From a checkpoint of a small class-conditioned image flow-matching model.
Model: num experts 4, patch size [8, 8], width 320.
Data: trained on photos of arthropod specimens (BIOSCAN-5M), 195000 training examples.
Rows from block 7, named by matrix and row number. Rows with one number belong to one attention dimension. Each number is 50 + 10 x the weight over its row's rms, rounded and kept within 0 to 99. All counts start at 0.
# q: attention query, key and value (stacked) (model.blocks.7.attn.qkv.weight, 960x320, the q third), inputs 0-159
# k: attention query, key and value (stacked) (model.blocks.7.attn.qkv.weight, 960x320, the k third), inputs 0-159
q.253:74 56 67 54 49 41 39 35 40 51 63 45 59 39 45 51 60 36 46 50 44 53 31 35 57 57 55 52 52 54 39 57 40 50 45 72 67 58 52 46 51 49 79 46 53 57 42 27 64 55 59 46 32 54 46 55 42 44 42 46 52 59 59 63 57 65 61 36 40 55 50 42 63 60 33 44 58 67 66 61 54 39 64 62 46 44 52 46 36 45 73 62 55 46 61 47 56 68 50 57 49 49 55 54 52 45 43 61 60 54 47 50 33 51 45 55 58 55 63 34 53 43 71 40 65 53 58 55 56 42 47 42 49 61 55 51 54 51 54 45 35 51 55 38 64 48 43 57 52 50 52 39 50 43 61 67 46 49 58 43
q.254:59 31 48 71 50 45 49 51 66 67 52 58 43 47 30 52 53 55 30 39 47 25 48 54 56 73 51 48 32 42 48 43 27 59 48 50 59 33 45 29 36 44 42 51 50 44 76 64 60 51 50 37 63 55 45 54 59 47 43 46 47 43 40 58 66 53 48 42 59 46 53 58 69 50 43 48 58 54 34 35 40 61 45 58 51 35 38 45 48 61 67 36 50 70 47 41 38 51 46 52 38 56 34 45 55 33 49 71 58 58 53 47 48 39 50 61 49 47 54 41 37 38 39 38 41 49 58 62 43 38 58 37 57 40 63 45 40 45 58 72 55 55 67 46 52 44 34 66 56 53 31 37 38 56 46 40 34 45 54 49
q.255:52 52 55 38 39 61 58 49 53 44 59 43 60 43 54 36 54 44 47 32 49 53 48 52 53 49 47 56 65 64 67 47 59 43 30 50 39 33 63 51 33 67 42 59 39 52 49 43 69 60 55 63 64 54 54 51 42 50 52 50 40 80 34 56 71 57 45 45 29 62 48 31 60 46 50 42 57 37 51 40 36 55 42 45 50 55 42 54 53 53 60 39 55 71 44 51 66 62 56 46 50 45 36 47 45 54 58 45 57 38 55 50 44 52 48 31 61 46 62 66 38 41 54 68 45 53 44 51 32 47 40 44 47 33 62 43 54 55 41 50 58 62 64 62 63 65 35 48 42 65 52 41 62 49 59 45 59 60 61 49
q.256:61 52 65 40 71 38 59 47 32 52 36 48 43 38 62 46 46 50 59 41 61 48 37 31 64 51 51 45 55 54 64 54 51 47 55 40 68 46 52 52 45 48 59 57 56 38 42 48 65 36 42 45 49 43 46 56 61 52 49 54 62 47 41 58 54 54 41 59 50 57 35 58 44 59 66 55 54 42 49 52 57 55 64 38 66 43 65 60 43 39 49 50 54 38 29 49 36 55 42 58 45 62 37 48 53 67 54 49 50 34 51 58 46 47 34 43 37 63 24 50 48 57 49 54 44 38 48 33 55 42 62 39 34 61 42 45 58 42 52 68 51 30 42 57 57 43 46 53 46 55 49 36 54 57 83 60 48 42 68 55
k.253:64 49 54 50 58 46 39 56 61 40 67 44 46 34 72 46 29 42 57 60 33 53 38 29 48 55 15 46 52 54 44 80 56 62 54 42 57 36 52 59 43 57 37 53 62 66 47 68 53 51 46 44 47 43 50 46 69 50 43 45 56 75 61 72 64 50 40 46 59 57 52 43 40 45 41 50 39 35 51 64 38 48 37 60 52 44 42 40 45 44 66 47 53 67 61 39 50 43 60 38 54 60 59 49 50 52 43 56 52 67 48 34 60 39 46 48 56 54 25 50 43 60 66 48 55 57 36 54 44 48 56 37 53 65 57 68 38 45 43 60 54 51 41 40 52 51 48 53 64 44 48 54 32 61 54 58 38 39 48 59
k.254:60 53 62 39 57 39 47 44 52 48 53 49 40 57 50 58 50 40 68 63 54 64 58 54 54 38 49 60 29 48 59 50 55 58 55 63 59 51 56 58 47 46 57 45 46 49 55 31 41 50 54 44 58 49 55 43 58 32 46 70 35 58 33 54 60 61 44 53 35 44 48 21 61 35 46 45 59 57 55 34 28 53 52 55 71 68 48 56 52 45 48 46 38 55 36 46 48 43 38 47 57 45 65 39 47 68 46 40 44 46 53 56 35 47 46 40 42 40 55 44 48 59 48 54 41 51 50 51 72 53 52 50 65 49 47 32 66 59 30 52 58 50 55 24 38 66 65 48 44 54 65 50 50 48 51 46 45 53 62 52
k.255:52 33 41 40 28 39 52 43 60 36 64 58 67 50 54 29 46 56 31 63 59 46 43 50 68 44 59 62 66 64 29 53 41 40 54 32 57 40 44 56 66 48 40 52 51 43 48 39 49 51 44 57 78 36 61 50 67 38 53 55 70 48 39 36 59 58 48 48 53 40 41 50 70 53 45 36 49 46 57 60 51 51 45 54 34 52 42 50 42 52 57 44 48 42 45 50 53 48 56 44 33 48 49 57 64 44 53 65 25 51 55 65 39 42 46 45 41 45 55 60 51 42 47 34 56 59 54 37 49 33 57 57 56 34 54 33 44 45 65 51 47 39 52 48 49 64 45 43 60 44 39 60 42 55 44 66 39 63 75 50
k.256:53 48 50 24 45 36 53 47 54 52 44 40 47 56 63 32 50 52 56 51 49 63 52 27 46 43 58 45 55 39 58 35 29 61 28 45 53 36 50 54 59 60 48 44 50 40 37 77 38 49 68 60 55 39 43 67 44 61 42 58 48 42 53 62 39 48 45 46 41 35 51 49 55 55 57 42 47 54 45 61 55 42 35 48 24 30 49 44 58 46 56 58 47 58 48 58 42 58 61 70 47 53 42 50 36 67 56 58 45 45 64 21 52 51 48 66 48 60 46 41 43 37 50 46 47 32 56 53 41 42 82 41 36 45 42 68 39 39 59 59 34 52 55 49 64 57 44 44 47 42 53 40 67 46 37 65 53 26 67 53