python train.py --targets=["order"] --num_experts=4 --expert_mlp_ratio=0.25 --optimizer="muon" --orthogonalizer="newton_schulz_5"
Rows from block 5 of a small class-conditioned image flow-matching model, named by matrix and row number. Rows with one number within an expert belong to one neuron, the router's apart. Each number is 50 + 15 x the weight over its row's rms, rounded and kept within 0 to 99. All counts start at 0.
Before each expert's rows are labels from the 100 images, of 14976 (inputs lightly noised), where the router gives the expert most weight on average: "peak at" is the part of the image that holds the peak. Only what is clearly more common there than usual is listed. The data: photos of arthropod specimens (BIOSCAN-5M). In brackets: how many of the 100.
# router: router (model.blocks.5.mlp.router.weight, 4x320, trained with AdamW), inputs 160-319
# up: expert up (model.blocks.5.mlp.up, 4x80x320), inputs 160-319
# down: expert down (model.blocks.5.mlp.down, 4x320x80, transposed), outputs 160-319

# expert 0
peak at: top left (82)
router.0:39 49 76 39 55 45 59 41 22 27 49 28 43 39 43 54 50 52 71 48 54 64 33 67 38 29 56 49 51 48 61 60 58 63 36 40 27 33 61 68 53 40 57 53 51 57 38 42 78 40 57 65 74 54 52 45 60 19 47 62 66 40 58 27 52 58 30 75 70 53 64 56 73 49 43 76 59 65 64 51 72 59 54 59 46 39 81 40 60 53 49 43 57 55 40 32 37 50 47 47 45 24 65 39 30 44 25 54 70 63 39 31 56 57 55 74 50 44 87 43 31 51 26 34 99 63 36 49 74 39 40 44 47 54 61 60 86 35 20 32 46 34 57 84 33 52 36 71 10 41 41 37 65 55 47 51 51 46 38 47
up.6:62 52 42 37 51 43 61 70 27 56 49 00 51 56 54 45 49 40 14 61 14 42 38 33 51 45 69 43 47 30 32 51 34 69 57 50 60 44 49 29 29 40 50 51 55 35 18 49 29 42 51 37 16 47 63 55 55 54 41 40 30 60 79 36 59 42 45 46 63 34 44 58 72 54 46 48 64 32 34 19 55 51 48 45 51 44 59 47 49 45 78 54 58 77 45 48 38 52 50 49 48 76 47 23 51 54 13 64 70 59 27 50 72 45 63 51 50 48 66 59 15 52 62 47 82 47 45 60 64 56 45 78 57 48 51 39 48 61 42 55 48 73 39 70 40 79 34 48 65 52 45 44 44 58 49 49 55 49 59 34
down.6:82 57 41 81 66 35 66 53 47 68 52 37 45 51 49 43 46 55 65 68 50 56 66 34 59 71 10 55 97 42 45 54 42 48 56 44 42 55 43 69 54 37 37 52 37 62 13 35 16 54 45 63 31 49 40 62 43 44 65 45 67 43 66 25 40 45 51 49 11 47 52 56 38 38 62 89 59 57 47 44 56 64 35 51 42 56 52 44 51 51 73 54 48 31 42 58 67 41 50 55 42 99 45 92 46 56 59 54 55 63 56 48 99 38 63 38 64 45 14 46 55 39 47 31 17 34 54 59 50 55 72 79 50 48 51 58 60 35 55 49 40 54 49 52 38 44 47 49 67 46 58 64 68 40 63 48 41 43 47 51

# expert 2
peak at: top right (58)
router.2:57 44 52 32 60 48 37 41 88 71 65 10 36 55 52 30 61 36 74 72 44 62 26 44 43 71 65 64 43 50 67 64 20 32 71 66 66 54 37 42 44 48 50 59 47 52 58 41 65 45 60 45 26 48 30 67 49 57 55 56 53 81 42 60 33 54 36 57 79 30 25 62 56 35 58 31 33 39 64 38 46 35 29 13 52 62 39 49 57 37 48 70 48 40 52 43 36 62 62 58 29 74 62 48 62 65 72 52 63 47 56 65 34 30 52 28 59 23 61 33 88 91 54 52 56 33 60 47 15 83 58 31 65 55 54 26 37 51 63 52 67 63 51 54 40 67 86 17 46 25 66 72 52 65 46 41 53 43 56 59
up.0:53 39 46 62 55 45 54 55 32 54 65 63 41 49 47 49 46 34 39 70 25 72 47 47 45 53 51 73 51 57 53 51 47 67 53 59 35 61 45 67 48 41 49 57 72 98 40 86 47 42 39 42 45 49 43 39 75 55 50 51 63 11 56 58 64 71 65 52 53 68 37 43 42 56 56 53 99 40 47 25 42 70 48 00 60 65 64 39 52 47 56 50 61 58 48 45 37 57 42 51 38 61 69 80 19 56 60 46 60 77 44 47 41 52 41 56 41 52 39 50 59 49 45 49 51 79 32 49 38 00 41 74 48 54 50 48 49 46 56 46 52 65 36 69 62 42 51 72 49 29 19 31 46 47 57 57 50 49 56 57
down.0:83 52 46 57 50 41 51 51 30 47 37 30 58 40 43 58 48 65 40 45 75 73 46 41 64 54 67 00 61 61 40 63 31 51 72 42 51 37 57 60 56 45 54 53 46 99 51 43 50 52 44 43 36 66 40 51 64 40 39 56 39 41 66 46 59 79 51 49 69 44 44 41 54 42 38 39 94 54 54 83 48 65 55 49 48 61 54 58 62 41 21 50 55 72 51 54 49 50 44 40 42 70 56 64 34 51 52 52 47 57 52 58 65 57 44 40 51 51 42 47 56 88 47 38 03 49 46 61 33 29 79 56 41 58 47 45 61 37 51 57 29 47 63 65 44 32 37 48 62 66 21 44 39 72 72 40 35 45 44 27

# expert 1
peak at: top right (74)
router.1:67 47 48 49 44 49 39 63 32 58 21 84 55 61 46 56 52 63 45 62 64 48 46 40 58 60 05 37 94 25 27 36 29 44 57 55 48 59 45 45 51 53 56 44 46 50 56 48 43 44 54 46 34 52 49 29 63 66 72 21 80 27 76 63 67 30 77 00 72 46 25 55 33 46 46 30 59 59 29 74 27 42 50 63 51 53 27 52 40 47 55 45 49 50 55 65 68 49 57 36 55 62 34 46 50 41 53 48 47 38 61 57 55 35 39 32 35 57 22 49 43 50 58 72 54 59 52 47 41 42 64 50 56 50 41 46 33 60 52 63 52 58 38 49 59 60 47 49 92 63 39 38 40 37 43 62 31 62 49 23
up.6:53 65 51 89 48 32 50 57 52 58 50 82 53 56 41 58 53 42 61 36 38 37 32 26 42 68 80 41 23 65 58 75 47 68 82 45 64 55 41 52 49 61 45 71 49 72 64 72 47 67 30 42 39 41 46 47 60 47 37 59 67 45 47 39 48 19 46 62 60 68 41 37 62 50 69 33 52 38 51 83 52 63 54 55 68 47 37 36 54 50 81 58 59 57 63 56 71 40 41 46 49 40 40 39 58 42 56 51 56 55 45 56 42 48 48 60 33 54 37 73 76 50 50 62 49 32 24 29 58 57 13 08 61 38 43 55 62 68 67 38 54 47 51 58 45 44 48 49 43 27 54 59 60 50 51 44 46 50 62 22
down.6:59 47 41 99 52 39 53 58 38 64 43 30 61 43 52 31 17 47 06 42 64 58 45 48 27 56 52 60 62 56 48 52 47 52 92 51 61 46 48 50 52 39 63 48 56 55 59 56 52 65 49 49 55 64 51 74 47 58 81 53 27 45 88 61 53 38 49 47 52 48 34 51 12 52 43 45 60 38 32 86 52 37 53 65 46 14 51 25 56 47 76 46 63 70 55 28 40 19 50 53 51 67 68 53 46 64 23 56 35 36 54 69 60 53 33 41 57 48 53 46 55 38 49 54 55 59 42 70 65 52 65 86 65 20 54 37 41 58 53 50 58 29 09 03 61 45 35 42 57 48 79 34 50 39 44 69 69 57 58 46