Rows from block 5 of a small class-conditioned image flow-matching model, named by matrix and row number. Rows with one number within an expert belong to one neuron, the router's apart. Each number is 500 + 40 x the weight over its row's rms, rounded and kept within 0 to 999. All counts start at 0. Numbers have three digits each. After the name is the row's rms in percent of the matrix's.
Before each expert's rows are labels from the 100 images, of 14976 (inputs lightly noised), where the router gives the expert most weight on average: "responds to" is what is common among them. Only what is clearly more common there than usual is listed. The data: photos of arthropod specimens (BIOSCAN-5M).
# router: router (model.blocks.5.mlp.router.weight, 4x320, trained with AdamW), inputs 0-159
# up: expert up (model.blocks.5.mlp.up, 4x80x320), inputs 0-159
# down: expert down (model.blocks.5.mlp.down, 4x320x80, transposed), outputs 0-159

# expert 1
responds to: class Arachnida
router.1 092:489540484514446511500461531458498537453460466438508525562558483524524440466487492484566504475583464482457502481492554515499456520530492526493455458539501472409491544564464549505498457494513586508502415532484514460532483469487620511534544535469440521539505509496588505589461496489444504522506596551448526503563493444422456419471490519472501519634551493430507465473552563555532560499563492513560557518490460459486511494476520545490463611447500510462470478528536494552470499503525482
up.0 087:455482535483491545551527520484447471499468558470532543524519508491540478484548501485480493531558528462524467543443514495439535502437531476521497521495511482502497416509473526489525418447432447524453515427443500488507570566476518590474452483483471512459470524510494519551541583542442544482467477489544528497524454495496525473455499489512475461480484498487557515482468527503518517452499473552511530469570486496582536546504467489441480455486505492486507488477460562529480354456505526
down.0 099:461523513555438494364529505509481499484593497602513476495487531538480452543540528508451506511542505486500519498504505515485466570517506465554442505507527528525507524504519514470524468539441551486494455509483472515472446482533477499533481520466569463464534473481492472426569463484502529494509479490479506554516506496480503494420542489492506626455481514501466469516517564495522482470532492489571439495583519525389483523521501502490448519526440520481458488550510501516459545462497504
up.1 092:606513508514461521518451518488460521447527513391538478496542502494474462502453512524432472506531508521516522475453544517498567502498499461479461525502512575457492550555489529519474490529660547511527524457444508495462525517516545496527493485486465467491438477513526501485505439455530515489490537538478485474586519517479455408544512489481514443468492524496494544487487407564551674512535525530518535540585485528371548501530516510434464576449475479468437499460490499531422484492493516
down.1 070:589501473512446476537488502478480508627426507434496544500479493444503504501509511502415491507538467491508468546481509453519481519494470449471484481496464501530474508550519493516520487462387512488506464481510548488513556457506622460496463509509503510476526512510545494554568428472478514550511501510507486522512509524540502516447539510505519489512490513540532496510493585498482442495489496514502542476471453484556496512524474532508546556522451486530540483556542508522692533459450492

# expert 3
responds to: order Lepidoptera
router.3 107:603523520480475488500447470479589472512623530605458482535543471487475603485508483564520498503493517494482478536531483530475577477497506498480528515465527520470500428501501551502459492629466544528548530518516532489512593463484398519576585534498473517526516475558526494537581479512483428519478485437500485493507519498528491529453577494493484582359499478510501399454488388523527442500514476527521537509592435527505457477475481451507445547530544491489551468477513537505441440485510485
up.0 093:394497459504520467458497501468522485441594536576490509494535531498485465473542505485594478539432522510484515556516498500568533503473473516494405464517530462521422539473509488542509482492532595475597537490479485507497632497537471423487562535503565528524472497486509539465486570478489522448504496524398498547566527505516470500523477541473491455457489516510538503558492615515528512488560544532456496549558516505496538563497495535518448464509534469504505475556433494527514506563483464
down.0 088:582433522496471552540515516486522531491484519479511466478442494549462424513491506516507534502544498519508552479553498475581608475515511438432539506444535459427569490421478458481489478561527484506524534468520489490441440526524402519522476491480533514478450529535477532618503480406479392515517423451497468507478497487516460466419459483467450498488535546474538431506492556488563567459624539517517454489556451500533455474486450564474439469595502501469511468509485489470598465541545543
up.1 116:508520500518492536504582496527540530517512464510543501546487521445546496508462478613566511516466477488540455542549536526486540510461520461418519504553640467452551506477488524577517517466452503390454493486516478457485513494558547523546516480548523448490610510498484568491522538514503388511517553485510539561512499560523465468446558534559447497493432471499547467565557475505495482443493488495488484469495511538516588504516509559546526566501505616401482481516502488472500426581533534
down.1 106:442545499514473470510535458497549478497608580480538513530529496543479450466480494523519514504458547480445515552478476460473452492473506515559576479488488523541533503542509526493431527596486500535502484523462460499490618488494549494548500434476437495498509496495489457478489427561557540511529444510588542498491527510475598487571551505461510477470487459520550494523477391497555535563458498482477508522544520492556543485569561465467467542459456461534600521509484474411522547509499533

# expert 0
responds to: order Hymenoptera
router.0 101:473432498525536506468534510496423496504415460495539480487459528495557461544512504525491492522469491486514581526470497532552452484538463533585438466513483451584529542530533447507479525410418437541463514475521471521489461475477577474532458437465541469449502501437458491478492438461534579491516411467507497442449499519552579502473502499515497421482479517518504556550488556487455538532474487477456453481466516497549526482451492446479609450598486509507455566479426502489561528485472521
up.0 117:433470454562430513489543522471540483483442542669513487486509502479549492496460540472504456478469546462520496493463513486515498491506501476551489520554517426498553595491511463465494473486554458485484512437465504500487405495494420497481490475519551522420517554506522485524400498508518509468521473501457508516534500510514533487537523484542525443463468471517508511544490476510509556464455535475424510514227463451503505514497481474464482455496507483492501521515458484467407507496495505
down.0 121:522529498495628476503449529499499501436485531481548466484490494460529432483560474491503526512501495523466503446494513536490598482462478517469520506555524503518498380372520531496509488425461484464486547442494516492509345525459562483489452508467491522522483475519504525484472538483477486493480519524520535526514517493556524526354421521562522556431471546508491545468504467520510456492401490529670513501382589429476522435520524489519480492483431525482515512490524486494537366524464515
up.1 076:481526504492508491519536465499459544529530509492499509547458505485544553460517500498463502490497515496489495527502553523493527494497487529523533465540513508560527551442451432548515510547524465423494519444470478494567440516487502546469502441498444522462520499541484515511466439545538584507527531563558488501515498539506498524476480502537512447501457528448469534558439597488450418525509543509648477531402396371494493461461529564497476535474507505515469517455485432466575457527451529
down.1 106:472517529520525508580530464548447499427433466533524487486516536460482486526536482504516514512510490484503473492533495502478450472499435528443457517547513525495484503540487588501498516557507514530504583473500533520528520495524504513492475500540539495510447465474514497480542583498517520545434521508521495584565582473536531475498475526509497365437491492460455478517553567512590309526553479491510477499401481475501494483518495488506561506478517502485430426507551521466499496519571524